python train.py --dataset="acted Russian speech (Dusha)" --hop_length=160 --win_length=400 --hidden_act="silu" --inner_norm=false --optimizer="soap" --learning_rate=0.0015 --one_sided=false --adamw_lr_other_params=0.0027 --max_grad_norm=5.0 --gradient_noise=0.3 --max_steps=20200 --epochs=49.6 --adamw_weight_decay_other_params=0
Rows from block 7, named by matrix and row number. Rows with one number belong to one neuron. Each number is 500 + 40 x the weight over its row's rms, rounded and kept within 0 to 999. All counts start at 0. Numbers have three digits each. After the name is the row's rms in percent of the matrix's.
# fc1: MLP up (model.blocks.7.mlp.fc1.weight, 768x256), inputs 192-255
# fc2: MLP down (model.blocks.7.mlp.fc2.weight, 256x768, transposed), outputs 192-255
fc1.1 095:528477450465602497491509454540509490565454495440549585511463498441491485468553457482475436484497515522495428509411558481522524493465476510511555471520474488507528514579545553508477565505537489
fc1.2 091:498488512410471444495498501436469476532590526516495549474538439450497460451479543563476525490483480554502552479555491467528486488508538496463485493473558527485460494467459523549550498483498556
fc1.3 106:540502499475467499522519447464536500472566503569444483454477536496500429502514508450489498621560530514500465598527521466501508513483558489546491508517512520558516453487516490534479509465482438
fc1.4 103:532526498526529466532521452528464493539485525511505450534448474464568412493515527579466547450562505507524422565495520510600539545532458444562491485463552514521474516480451452465485419509483535
fc1.5 101:563498501473446570514571541483539552513491521470487536577480492578541512450491563616499494473530524459497533493476441525456525430512509515557497541479511483524450536487513491479459475484558510
fc1.6 095:505438472537484549406430497614513505466460509468589507491561560433502470516466504530593472522440485499430435462506524531521482479536482506425501488499555458511486523479524552512489553488511448
fc1.7 094:484532534460589505543486479535546496466463568646476507534505551537481528458415500547550490429484494463532485463543485537555537474496489467515527484501513542457558529470519501481477507467521469
fc1.8 100:471486477430494431549481442430482502492499470496586566524537493477507442485590467475443504502419496463571532466539559484419495504467467503559441463480532533512528540548554525502418579485543526
fc1.9 104:493453496459533502497447476460504521506562614441526553519424488469534521429441500488493485496468450576467523422466514537514468471523471529549548498556477510453513465537499552510552485500531529
fc1.10 098:569491508502468518501521495548548526497503472429548534442528424505486551545413558460559503448583531529533417411541539524520432460511480526517533460470468440495545464428466532481522482499530487
fc1.11 101:502500455522485491479554514549492503545495508501518455468550579536521473579468515484517436475508485460521546450507555489493520454514522463558496471519474501471550448498509453487576576521474493
fc1.12 097:477456520497525452507556520539543437491526515534520455565539481458570525475571491506478510511470510550437491492447492484515487511502559533464486476511550577494522495507594443433454510526422439
fc1.13 102:485491515519506562481439522507545528516454543503497466471488430409507561533500427537428448609511486507520469521476509486553426574538541514527481545470494512440540495482406530470417483571502464
fc1.14 096:564489434514468461439558559506553533497414541493541475495511499474479474513492484487492542468455542462514487540466444456477482542469504421535506469507496499544487502498461459546465474487442480
fc1.15 096:516499491455493455404401418514525516557507484475474512509479494484454462512460513543423492536473553517550568478467514503533528527514469585519502543487489528470521491525470496536456556429463513
fc1.16 099:444478452529510509513561551530532556530545544517511560517499525577495564523429510399530441497523520520488529490468465591497525501520478498555552511527457499495445514506523518495538498517537582
fc1.17 095:439527631536544392499487446519534442542481448496449452550500460456493551475480493469440422537552525447489520516522456456490551523475527497524534555479563543480512524504510535472465488586491548
fc1.18 097:535488502462551536464520475514464477509484496446599469467483490452518473477524531471521564495498543409479483484440484562490464491518471416527501500500528537409559462510500489535501480588491566
fc1.19 095:458459538488503572523475456481455474494442456540526535496604553433536504518472539525461474494509425502537504499525462573592450453468437422531536559523420465540467514529518558482549460476485567
fc1.20 107:459519517503513515393521476480487516564507545557521474466477492490493552515454477526544496484483482519478501477489585503496524452559525526570543579529466519554535451508544456555456435597521497
fc1.21 094:535546496422435516546502451529545481492518487446460502518540525465484427524436554466498485494500540420526545538456489508499471490597480568474550529443531476481493477476533423587451468434507493
fc1.22 102:545498523524502465498472499559520552493522441489503506521520499513490459532485537428507435504567558556490536481492499525504503582526506515489485574481530455537491548507509455476570445424381493
fc1.23 105:526523498547463494494516428469511513492551560499537530471478481459535494476530539480493484487509542507494480505512442569510507559513499452464468551454507461471502477587462482548501537522555538
fc1.24 102:473470525489570533502500493499527526423549561550506491481465463503496471487620551505407582517391540478470506508580521489532486538474503538499495527446493523514475521536467459521575470458549514
fc1.25 102:515500459548503478539520469460454436466534449447525460422523483423521489524582565466471535481494464568507481468433513434513512491488504514490529510480537610467488497584479455488424495564517485
fc1.26 108:469554479501580538467492460474500494552475565459483475491472490543491518507495541502462510482527460465567561507456433531526536506468501450488493495498459441471566511521561549548436515480530484
fc1.27 095:477563529508508584480424476508521406489460509519466509450480506458559457552475480536452527593472448495498504478537514512471454443432506541497479501571455569570533478535516534537468491548486500
fc1.28 107:486497559469565477597494466465531459506459474571529418540470459501476428475517477447415423469488576488454476467487499518494571483455482460513502487504472550509494588487494478508538545445498500
fc1.29 094:518622501481424523584477469442592520538513531464482519514513530464553448545545495481463434414498472474511528547526497612467479491479453435475497541491556488505536480482465501446501521465508519
fc1.30 097:478526481460473504500473596461487475480535570490568559548451542476481425579563510462530539524514476563481526523499481555500612536562529497516531491547550549456476491438521457552539460458533474
fc1.31 095:508534483490538521452479442542536510458426464507463471442434441489501451481448468503522511588511540537470438478501462493565504396496440511521542512474501457512477628446554436505543439519547570
fc1.32 101:474443527468429555516506480441522476487515463461429520523494476487434512408518459536568496474488517511577497546555391498511584517488461436542553471599537478475531476491555516490466543567443570
fc1.33 099:433523479454500435474480543534488502553504473481506437481474421454521500623539546560515532524521488594457514445545510542494509537507459487475518527458477506563522493551513512478538451470526461
fc1.34 094:481509519421392522505485497564471496500408558456452481488586538427412553424506614491505452468553515543476471462471462497485548504569488554519500446473515536506486483536478508528463498543549464
fc1.35 100:546526584539489498575444536486469473512534435537553444520546514481484548521449498412483475480474488483484520510530442476419445504515508596446496473500549582501509502482533519531486515403560491
fc1.36 101:631485493471502487542453434524462551495494562490556517506494496489517502500466437488534418494559424503539453536518542464499501472426501462554462501515455498464529467508543531489506546523508477
fc1.37 101:477450493514508543533463497485416453512547459541507464464512494500486523443453495514468513470470470498480442508514484460441519533450559534497522474608581543597422512522486545509389506477576540
fc1.38 100:573568487497491454474473474478450503529449442556490464480477535482548548543560552514544538448458524499526502508498506495478485532513488480517492499524362472533485484560544517565584446489554480
fc1.39 104:393433548469450598508549486540489527551497504494581446424466583483531457507563545479441516474503504568468509472472547524514407509417509504533466488480523486457558526542476441524550527509529467
fc1.40 101:528494477496474467498486488541516399470471507494421498590498523525578489489408576546521520556552448437532515468534537496509461452443471475534565519440451369503488497466566444433461451539491498
fc1.41 093:522493510442538554512540466530472462459491433541549433492496517454503503472568582421478512541531425493467499536479542538441432431467516446499541414563443513486514478456427498509534512541473475
fc1.42 099:497523454446457494494432484526534489519471452665485417463521579518507519488512469432466456453478481514535494490491454512569482482629456518512459514551534488442489501516513460551472506570538494
fc1.43 110:442488500447461505487509411470503436443519608484460547550487508452486535508436528479508544436453583491507534568514507496442627520491485493471437549539479539536511515504553477465466475578476523
fc1.44 104:455554518498552549552527475492511476531514540530499467533417541481463426527545569498557489508522469528548487525511497520463507475539518480422517491458429500491515484510498505488584516482455502
fc1.45 102:425536569434547579483481470519534596524497561506482529447462521547480502487448495584491495507563478495477551496446560490486461528564506486482531473477565487484511441453501485443477435532504564
fc1.46 099:519496561537448523539521518535521516470517479489451459442460564558482527498492513531456499513519519517472576445514524544493483515514463528463491528496541494494561571504495437518433519498494577
fc1.47 093:534479523416487526489606484553484560510502499472472454450500513466534505544500510460502540570535461558519455503494476549531432534540498533553486472505500471482477599469519436549539468513445409
fc1.48 097:515473451447531506542517448485511550475474479583474505433485463506534504442485583552478470551493441458488523534492520449487485505537535501457498576462512539513518561551449586441552519601475478
fc1.49 099:515420481585451500519545533491513408611511514512438484528497469532437569486517466469420561484496498398461585494511481523550512526473440477442540488421501522536519484442476496487438468538501484
fc1.50 097:462489501455499467547507450532513506481532464557497457433512560457552527518494499536455526509497546495483484569572612512547540479480530505519481517466471497547502495538441483527521463468491506
fc1.51 105:481500561523517440514494493514461454523427430567571469503524521546462475509484443531580511504521527502532510445455523601482423431462531545460488507534449513533503506408412513457523555502490508
fc1.52 102:497464565460497542448495464506459464568507522501510476455589513495410528542477435483500477527467527514457527489476486470558515526464438517478503495510512470416517501487512496557464489509493525
fc1.53 097:481500487530440438515511424489486542484465568476443478499503493536539590424510477503566574498480487438537583564573559466446438486491505489501483473543527476469472439493426500531497474475546492
fc1.54 097:505538479456530523529485497493540448512437581561448483574479493463467518481525521534506514546486506573525464470573494526491511461549532513465472419463440491530562533598529451453499477551499481
fc1.55 099:502528505534456483490507456455503483503453494498490489487578473498452402513449503543455482513464479588487406478481441449518474555544449494572542492524484529576528593522485516539573538446528511
fc1.56 099:453543500493520495497487474553577430468524459439503503521428443461479442530519541613450472572522535456487501526488491590506497575525451466540547565549497515540487511454554516452436404501402454
fc1.57 092:438508467447492463530489534479580484489431534500540516530571514486470538563477546550504467433429529560577510500481505464480503529533490472475516495498574511458471468486512537511446472456549553
fc1.58 099:568499516450517512447504568459507482463516494483542527471475513529447526547443518526504540470507575461473559540485483523526419500443489525502455488512474466531515515422504456459567493462449497
fc1.59 096:442562480538567558522459540507580532559513488491502519527552523569471592498572500460489504484551497441486553508472467498484513539489441523577488549597521527546512500522555514497579512504521470
fc1.60 092:523552464493500500536569496552467585507523552524537492540528491508479430526409594507464521437562485568528487449450535465431580532486448576538549484533476510510556524506531449488607552511491580
fc1.61 097:501539482493490518459520439526437571484507529483456515500480502522477493491467487448498490511404543452446490487518491598509584458409456500488543534527538509493473507465517451483553428490457589
fc1.62 101:541520517523520491535537541457496565519536484385509499446508491549513456524465476492450456537505499481527501546460515459530511521593457464497475510519437529586519525482448467506518537535548534
fc1.63 101:544489514523577533568418550508536490507491458518384506464532544480481462490471476417417402488479506503487536571540544496500482453564495502469512548496612494483546533471494469464513448474551534
fc1.64 102:498508448457453517543476484521506489533472453514557503565484465597568586484443536483546516448567502509486477459531475447485516464536493559487523535543480522509458513422497437566462506557434443
fc1.65 099:448509560501605493460559454486520486470495473575508492462510524419554541419483522555367467575502489532508463483485445517484490487543439473473462505507529515496460520492580548510482467548358498
fc1.66 106:443520527484557459574483523516530523460487513492480497495363448478505523511510414467439493455478509554503421526576462489524480543584516523485467462460413526551429544460440541499495521515493447
fc1.67 097:478511540467492521440476465491509480497516497534470457460479488530422484536486509523472559516505504499448462532444464559470497593573533499560524419441491522503511469480505404469474491492600476
fc1.68 101:499538485461476418473448461533466502471479562510549524524494499471499398579502570526456450474555454512433498528478502459507502420530439461513509454440524493528513453495459541469434487488524433
fc1.69 103:471528556525553538533441502505536499488494507471525491483494479552474487543490502556484511454487483536527507493505453487446533512531541420509509512501502470542518475498501484425508437477486573
fc1.70 096:596544583527457481448519557565561533471456508474433497579460539513502535544599468514604499577524542517452517493547466463492437556574519461498459533488476507477531527480479450469451523448497552
fc1.71 109:498465514435458514468603487555433503475499540506393508465454442463490478499558536479495514466452487479472521532497522439498570495528573412449521475498526520461498437447473484538456541529521474
fc1.72 106:485471532488521456440531514588577566520556542444482550515525543513530478548526538504461552555463458499481454520597515567583461463525521542468522506474519432463552505570534544503546509495538551
fc1.73 105:472430449524473436480552598503474494561462583471477404550508501523526517485454560440463522537438420480503473449508452559441548517556527520493595481516480509501512522532475501529463437474517551
fc1.74 103:560521461497537492510472492461526468429471489498506549558489516512510493566525464534526461448458604516521448458536531517526476547538515408555519474479454525423557559518536612488532533482539467
fc1.75 103:506457534544514472514487449463525482489510513535512523528534470553530453484518474552500518474480425515451444496497441476446454516449582520572570455518545446493578485490487527498513571536561560
fc1.76 096:457428495515510540469486466433521522503507448500441562523442517446505485504516470483459491541451491446493495501540419489604490511457541511575526491494456563521462458483479480583489562543446451
fc1.77 093:514435516460510447493502529499409513521505504623493518520505490409501534500511466459457471471487536496487531472501486505537533535461487549477490521477503469579431499424480516511514511553548585
fc1.78 105:502459449572577474524440474520494478546468494511459469484539455464527464554494453448447552511454496501524602521498523522481592475519525511543444494516516497422421539491467495501492430534570482
fc1.79 100:566492464547579571582479521464510550512501508567544524461528553577548496501506515494506495468480462483496468501511529523443489531496543524404445470513503472473478526584535484406467461504478554
fc1.80 101:506513450533466483447507488445530445465543498523550513534526544555522536496544484451556505498484587546462503494501468466503507549476521595458552508480521498488527474506523484572536476560472431
fc1.81 098:474501508605528478529500502502462503500522501515489490489478518476384469559517457485498533488516485491584504528565498525546530445463519573473479518489486459519466474524428439457474474563491546
fc1.82 101:430410561573477461566549493496510511517429540509458439456528524511476455528524404524568612477508559524530513520509505514421537534503412409524499560496495511544387501536475503446478462481517554
fc1.83 108:503501457402485538463497531533524533451487487518472541475441519508566493518543511544551534462492511538500452416461510553496512457508426462434585509506520485516489474570512466532484458483519502
fc1.84 096:566488556570541495536549436568509491429458495494509489463414454523478561466479493570491574485485574455451518537486495577504495484448526526479508519487407455517489511486489503449447525538499556
fc1.85 102:507469482544486440468505418512489533517514434510502452499468499480470521471428544586528533478570411482480519500542540512481434548471490485469500498461490560458477538492472446448532526483476572
fc1.86 103:432558473538502484474490457437553504493552520518470529555398525455571493496455419539468520473556531507568506507454542526532567443472493489529557462500466474493513466454552495524451518590457568
fc1.87 093:483437463485515447489506634530437480482517490544493499525518504512537493490415519555471464456556461544503527525547505541556507512476483473558558438537532514522603507487461491477478523459603437
fc1.88 096:575516559522525539529546383545508544513458527471501484475531511461529446530463567499498503500534573491491574528519509496434591445492528481552433535500475501457518523424460478464537506440522517
fc1.89 097:513517492493557565525496648541528486503438523465516584511587469465546487520491482460485445496397486531495497449444452482461510474478498562517482513526477480546509493484523509514460493468503494
fc1.90 106:524538517511461457512501478483483525534488406454540464495544511515475494473515545461479496522609456542525526442500546527506478555476479508522462491487518531485537479430527465485502451513518466
fc1.91 102:577504519482485522424445493512485433461506513467486526481493459568442560495462573475496501454458560489474517471488586442567519503498494494541543496518502465534512493572498499440496564513460441
fc1.92 089:517550438475496564507508511492510541543502542487595461499431498571523511513579467509528529489490504556504536460445548512467502461421524459436533487501498547477487408532542559499456448476464549
fc1.93 094:514509509523573475451472423520446523479488504558562502434527456557501466433500570540480508542520493443516426424415475471442523575514531533492533479550488457510488473494542475536552479475474499
fc1.94 099:486535504584519486515546535499542473524504523475554509547477529446460468448449560514491529452542546569474459489543497480546489491495451450470505552475505431461444494443512479522521509489555492
fc1.95 099:528525447509476477496431525478504498433489460521549557514501466390464483520554497456482516481513454562472468540564485541539501528521481531479431547563548479446465422535482506404470526525496437
fc1.96 107:477456501574471506465437453525478491441509521558506525530427459410515482542490454476527540500457481478503527524487594556515472477501470465551537510492523543499501551498424470444547548492498486
fc1.97 108:561625491552513450530521474493577514558461457546572503536520478516502511538491484518633485513469483533520470453464542541481550478460461520540528441484497567573552511498501546445456550491458485
fc2.1 096:514510466456505534527532441458466525446457580536513447439489497525551453495471509482456485551485529544488468486543448508428559523540498502552549500502510490531499535520540438502527432489512471
fc2.2 104:492427544537497461477495471427489490518510528483524531516473498439547496464509506512512541518446472489501490552551477491518504478514469542487502568493501449512465462512418540481444538483424447
fc2.3 098:486492514515453491542526481480520523532537505543487555508463503534508480551476535476551494490501508535418554553519546495461528466537504462584512526483524473540580498511450419445482555553509477
fc2.4 102:437495582429477474456473436436476509590522508459545546499479560541483480505549536507514504448517502472458519485461472574526499508501466499537488415434486497465510530507549531461515527446499493
fc2.5 104:470526521513492465432482486470472568543447494470510504509508522527538489465522466455506483490479507517481466444535479484542447494461477491542574488508553482443538520565548501534417482480466471
fc2.6 097:499533469501532517438502530496552425512493474425483469564434468466523557522522463488532490456487485514520441542490526425405462538451522571502545483424487517548473579409486552458496533494447493
fc2.7 102:517394537509489534491511519523507474532538482552544467518526494484490513567541515491424434473525461510495511581523552528512531524479490473502445439519535571481477542463567515506473483495541409
fc2.8 099:437441475500499409489509493460503546498429545526449491443459527476516437479468519540473487481526551534520541464489458508516574537478527456543522537505471487448427482486535454535532483428545477
fc2.9 100:564544480598511488493465589490465545511500465474472533489519479484486468476441479508548453575488424410523467488492485570579540532499508527446507530565517522575540599553482525535488504503469464
fc2.10 098:544524510424515571511490508523489483550556428457509534515523533513569492549502420504514531527433517477489530468496520508448444523447506589539419535534520496481541535539479473499460564517447427
fc2.11 096:524515483529488538475451487562513504467518460514481538580485490504504465490514490546468436507489501549422464434439412452480512459513440472492532464501483530530451540509518538539585460477481489
fc2.12 102:544443501392485486430508538483490481467534510515457575507470504534486518479515440438472523495481529539538492484456486494516528535479453477558509538489553465488427546462540478516444511528469488
fc2.13 101:538527455476478516490483490505472479515441496496592478528499484480560509369413455512518478453451514522519539418498471541494512496451476499465480468432471427489500490483526500553434482554511539
fc2.14 097:476555486451484522450545484496485489531548469512438428491478581462474526575464579552544500524480482529440540523463517551558473466596493549513485514544444594499465503487557479533468450455498440
fc2.15 106:499540464499434494445438459548495597500496491503533484488477582542536531543537541471453558485562484478498502510461494439497526552487518471533557533530487440401577503508484457403448585546521529
fc2.16 097:489522521418512630492438500474486494589499494536505463504556435548492481461510471495463562570547535592524503468500538557472477467473461468489558469501457457536562440502480459456465551535458438
fc2.17 098:534492443490491478404525532452461533460462460439419514509521543528468483515482553536523500524446496516533463445561499447496487460544509484527559562508478507471448499610432533443477528565464494
fc2.18 095:473544521474510528472544518482439495493579494537471557525505417557489469456482561432528476472560504529476456580474550488507454513535512489610517438442466509498471481529502512495502480506536551
fc2.19 098:519560497503418488504532441472531510528576558409517537434559516487506456476496483461474529491500439511426486376470480511496521492460506474483501528437488512513589449537531423525495526526392498
fc2.20 103:550486492474480541571524432475517528469449550449422443564511463449536529493538444457461501535520460492524500499504523508501548479432512469501507536555547573496542538468531509525527463453444498
fc2.21 098:526525477507461553518492514440589556465567584491513549494441501523473554568522491473487533460543511564491472500523445479465499533568505491499482518392515534512529550454457518487483494445493478
fc2.22 100:482520445468464534501476535451483508497517518471517501504460524587512553474452502438483514566518514511464572529499507498491474497519547434584559484515511459469514559480550476553555525481564488
fc2.23 098:479486466487542496470500452400434484515532390541521551507442509519597528538488504497570512556467468563511532463518514458495537527489589500492458498466462484481451457441523499451529519473468482
fc2.24 094:549614477509495503493488504535497531506530505522509497463514557513489447541529538527477468500513493466527445507550462473528485515480460479513443562517554473513461574560495532509490494468472512
fc2.25 107:497504505540478524571545450533503521493504557496604511503436565503497443518507537598430505535520554479506568507555490448488443522456544482448486509457568507475536469447541465505485512493502527
fc2.26 103:525590565508538524468358531538480494482483490563490523544497501511476535486484524543562487417517547534539573459617503527508471514483500481564527474500436520468547490508532526556523506532503454
fc2.27 105:513547610557511552440431525492542522601452506482476465438468563441495450572542441578562508448517467479523517500582525485459495494523478492557440488504519458485517520520493455470526571533509484
fc2.28 102:495474503484515466475532548510545446439480481420556506501464436510522483471535535464538540527520402479467491479546561447471489568456501514489525480495485536546456510489498533517500487557595506
fc2.29 105:508488530543489571459491526538484516561507490496558453461577500529539521524504474574494479513459400505507512447490544511500530436470527537529409502523438522538518476429563548504490414524461555
fc2.30 095:514462480512475529510529524435508495476502476569514496514534530491500531498465550528498497441541476415452484538488494431563457538522499485500503573476561568524470472450529545415445475508489521
fc2.31 109:524510478498393519507464506474489524450477473513477560530516519485504501574465512483505435534470454472482514493520476499531497543493543484479472468425453425449534445573494495479472487530493568
fc2.32 101:472534476505520460484535513523552432498439503489437487429502532515460435510444524518533467424496486544496510477453462518457517471552509482460478552480478540581567484589514487449462513484543535
fc2.33 103:456562473523490506515504508531512499499490483506477490521454409495418524554578552447455492430440499527491541508528484567482520405490566496535550436461497489456507483471514500457539494467454498
fc2.34 095:442539523528500454583479489485502487485482505486472503492527487549506458504439534529502507512458539513456449497525478490499508466488460516513476519475500531506532476478434519495533493467533485
fc2.35 099:542502524515451480497505391475475467529457470576512404491594496525468532513513504562469500489505513525510455553424533445515487490441515475540472564497547517500534561482481490495491418537485471
fc2.36 095:470549562487487530591512490475542478572504429451489471542505564517465526511556409493540492505450451458422471444520561546479462556460468472487514550533448494586533587454488477603541512494489420
fc2.37 100:473592516517401492475512525458507530575517481474499449613481426493536475481521483462491473510502452527494472481537529511581451496579513514511505451472454523420427480489508552490473471529507500
fc2.38 106:414431521551582440402470522510452496453552470490540471555483490478486503440551522514479547547481608454476506473508492545460491553484480557472496456466448526469466488476423540494562543479557470
fc2.39 104:426433554511507499483428574567448467483507485502603469553495471537551540484491464512453517420541511522534503508528471428481528491463445519542576493546492415552488503450470550514523488457521550
fc2.40 101:505491500507473459489463509464477509469459597534511493458562537520470496517460532532574486511507518456513558527509501516485464444490584469551539459469470504496494525519536552504517517529491603
fc2.41 106:512518482484515516452504474429512525491513446504601499469497499479538538446432515459494440552474482497455579508405479447571493458506605481515495440517538503538499523521418499549591535496470474
fc2.42 088:582430466505477471502521515450460479497475488554471496511462503528471493507475540494552511498464533494587463540516517530541492490489453478529536486527465527471462531559491400488499475522473501
fc2.43 094:470459452529512583508551484515448448473513440508488469485476532491522532563434448496475528560530469530492450450544526459496526521535513562519489448537458502532498490473501495553515500557534464
fc2.44 095:508519465543535495493490530517416563555554502518528490461480478505514485521523483561511557534541482516548494446515464484507547522486574538422499428521455427493483488535483501517489487453450529
fc2.45 101:504468455449501472443477474523508442495533517531486534501436522545512512483541503566510506523505482523467534497508535477473515483535529448515447494536471449488480558493507421509531480599465468
fc2.46 105:518433509442544516450491512455458574418530507548456554495479520470526412430483522527463526475537525503546499484487473543531603518583585501553482497446449529515438525515553507600523455517561549
fc2.47 090:524402460456490475407427539503543471485459501510480504566512505521470540504471469488458578560486477491515482535500458519492482530537477449437504546494509537548567507500558574476444467448507547
fc2.48 091:450487493504519559509563478437536482468486495519528469517431475547375532478516472468506522524503489500468503513515526538534465435505540468494527557485529526478545487545502460533509472536494503
fc2.49 104:513534464521478526515526468506468457469517551533484490526520495506451500532498474533452574505444381451481493495560484500495487431501533492442515445506596537519508450486497490540473518551506516
fc2.50 098:518542456454544461536412534480463453492549576505483515518510479481537456586536501479512457472499538466529504524508539517477515495493423531477480439500514498470484532486449529509430527517452452
fc2.51 094:540483505506494492552435492510506457528496421443443541515517459479543484477512446479508515566563531498485529561520435532574553506486486506498450556471551493468522471486435503594534484526492473
fc2.52 105:510478512476513553498445468442510544547530503537505503416440495497532554488532504453472424471530479492486534490514539492411516535503465452480442528529436492472500498530519515489473475510509469
fc2.53 106:469528395496475474519541518492471552489523474545438534460549545490470445491550485534444471501494516449569547469513479526499472411503510496506537513517478526531471489445477569405431553511420582
fc2.54 101:498483508498537495438489515520504446470519534550559439539547531510536498469505474499575495517469499413481476434553445521514528524458465403494608477450539497533547485536469483587500498524480571
fc2.55 100:486504468550487545448522545460527501525507493515449538559511546544579503484457540501522434476463547427487439458491481451550521519508458499504479479553482474499550500491471437542457485470481491
fc2.56 099:506450558520484560529531513585459514532457455508541526482502500551362449533474511521479550529461466438529535500518465519495484474381597426491491509523544472530538471393547489465543489537466538
fc2.57 094:496498558527427561536477476474416466479513571490528503526451553561495487437472500484475494527450500482530449483494496519526459474462466489474605495494491505523531496510502479534503546507609492
fc2.58 106:466516551494561478453492592511480489487574524481512513467462482495489536506573512511492425532504508483467506518473600521518478530516495590482449451504534542421599484531522540502476425497489582
fc2.59 100:503558535485514461527487449507487513538546494539504520523589521513493524500515533478415437483496479508512467490578525439532554475508532467550422470525580465460436531453545460526456399478466457
fc2.60 097:470426430551476559546463484519567464525492557561464550490521526496563494499516508481425555518509506505467571504499487499563493499544463485504539504489501498505584488508427604545535505446539508
fc2.61 101:497553469426461479470514499495449435518509511476495518555506541490538498538497417547464549418518490502487456483507505468466464491601534414526462555568568502511486545488484496566483528471486500
fc2.62 097:451483442525537592473464499478455509490478519541549484553531488474476503492550481469529555522424470413527538436525429453492470508477495471529498452543469400476476469521498487521557472501551581
fc2.63 113:515515489474436519458534466477554478510475475538477526470506560454489536497486536524506495459485476599525451475479506539498481508449573491429420526570475562487492560501449459464505491503475537
fc2.64 101:488502495492520490521453517467545528428494489474545463452536484553491537516537417508495540590503471498441457418457537527520548454473512563468461510444514486552526504562493495547482418452538560
fc2.65 100:550559569496504535460495490552472543529479464497471506437510510455588481522550487478462515442546505450432479493548505547486509494427459565451438436486553476447498549496474457509565559537586516
fc2.66 104:589513495575420472485489535532495566472508450516466492547520548592433534550507502496524496432521528470503517474560514467577598555469553484489544477499537526493565501517551485521513499528578531
fc2.67 097:451488517509535432490553512452547472492513509500505538424516455485509481486519566527511414471528516469445514508544480428491509479487491440529502607505461496498549552571484566467528541459473555
fc2.68 106:512527454475484503587457534494491471479502504488524519544476434463608454501551570522512487471545479482473478515527568464449505488501582466493465464433532513473485477575456429469508503505543496
fc2.69 098:580472445536463515518476511550516487566470546497447493506539462516459454482530511604530436497479500431455502546505443511505563515552455496517472508409498534522489539492509516493548503495476554
fc2.70 102:523475513571507488509412504529532499429475586521498525484442596478481555502435554469493573463476481494545487532490494520524477481529471523473465567492472496474519491508412521368468520462473511
fc2.71 096:514540436468536536432496490431536533504497587543416438528464454486448472449451537544508506570565473507489486490433479436488479538481459553560573521470516511544486476503507470464544543468466467
fc2.72 097:442471493514527469486488553436458492502472515476396467442457504495549474488517406498496520478521427517495465488485548502475469543502514542547468550477445464564369513506463532492486580527443523
fc2.73 115:465486457484486559482554518472508483466527585424479545466485478476490451520522449547537563520474439465502491462580482529492514516498474530545497512493460495474510413512487431486477515537444519
fc2.74 101:444454518457531470476578505461446438523488492469482474444453525519446463500545460495489524480488452508449557547528486536513513528475516495527542571424470566481443438499473474468418482564419534
fc2.75 101:551497473506512517460482492462516495563477397511501477487464524517537440515470495508546442522548462451540513513504456437469517478501526518525453480540488535498412465454468514483471501494453547
fc2.76 105:490522479525481528504501520505519465515486530466509511560522440552527484457402558471448495540431556546559490519497546478517497504474508484427529511418505545464501460475466513507520503533519568
fc2.77 102:550519490507565474509528495480514543432466447528551494558511453457504546441532480438529531514481445443526474490469432544567521498495456520523531509503474424507463549465525554537547495593588482
fc2.78 094:571481454426509521568532544498467459498483482479476500467515476503441426516483508457454426483432480482439475465463470480460549513465507512548454473473604495549475493515483498550493435526539503
fc2.79 103:505527494520523488551481524491532570535464553490500520524602506497540439456458519579458502422510541550511532457472512486512423531491489516535519491455519524466460471540502461504477526501566526
fc2.80 098:509433491481477481475455481467504537490495525429589509556479459565516526471535474390447521544557537502498574447439476505572529469531516555451483539541503481435479480486572544479482486530495505
fc2.81 097:533504481543442510480494475483469539508476503485502513461535486487470449506522520472550463494529556478501442477427571454530527526481475556525502515462487514530527503486569551511459535498574517
fc2.82 099:506463498554508514587490452540561542440493481493448514441476452530469542614438506475554538521465444469510519451531491575464496531507527447516560516479526478544510525507497524527503542486546527
fc2.83 092:434510542544490531527387508515498520425570458554457595532526490569469499530526441564499545517558500427475484505500541442539511516525440511507528522457461449467513372437535508493487474522483442
fc2.84 093:531539504479472416573445413498501540553443509506549465420589520520465573558532465567487466508527513439559516492525416443524495390422539484478521483532483534489503557478526549410490489472492448
fc2.85 099:507460556462510550458571467496520517443502500458551442465556514596485504581471486504481445499464570473456499496439473523464480493482549460482528509595547519545533503499423547419447519556489449
fc2.86 101:463516439511481497491473432474489477472630554532499596477490499487490518468557548536533435400563527564480488459455503454470438505560431486522520481446508516468479512489527455468533543474493454
fc2.87 100:491578544446494440471527482582480478517590541456521540443517536497530498563508508497494468465486501467492489509487444496493459466447479496504507428498495567501562561485511489490512480484459513
fc2.88 110:479550477459423488454490525521571512522456525532549436496472454533520520498549521486524543529501411549486495481465604450541476485550483457541464542407521432531463569562507461555473490468567460
fc2.89 099:504570508491506456540511481514527487473525508483506475459537449486504498502459474440528438425544533481503481455564489471482484490508538501544518422519499409495564486461514531574490506572548531
fc2.90 099:523530501472506534503488443459552527452516430504433436488498529503502487513408542525452431478526498406483563540542479476487537498525543489531456475505530447480513535470468507590521524449485428
fc2.91 101:529456476470525558479459547545467499526499506462445547484512522543508509486580473437506482524501533534504533563570528532509504489434465506509590490562458535547506454397497589533457446435534469
fc2.92 101:530505523495635528428518536455545499492541482415499499450487508540436537528566531481514532527537575579460454506527485444501537489521529455494508526528548482482480518490420531504476517514419507
fc2.93 091:451452416536491482510451418506482516528518492519518493448553500471530516507508465487470553543488438515559479469437442498563552509523478564496515428511479512537542518559517484468522518452516462
fc2.94 107:479519461510528454488496505537524522508528540521484499531587474489473450589507483500508506498519468509504493448504539524501559563425531481441447500487481518503518413487513445518514524507557502
fc2.95 099:534487445424570488521476442535456488511516542527514500524521528501466474494473494446544513509484557547567490456494547486529556494496463501540510521459454566524483518482476453587567464512495491
fc2.96 095:481559549516473497514485554538523453532494522538542504489385492507440458492444516487406441491423443555499543464517535494475493519507514499475542475489496511498477471469474476524496515519566542
fc2.97 100:500461439398539477429487498493477430472499407504540437519534532544506528474547485574438458466486475517465413568499507510509527494505425485453608529478536520569528545470498481526530540454458452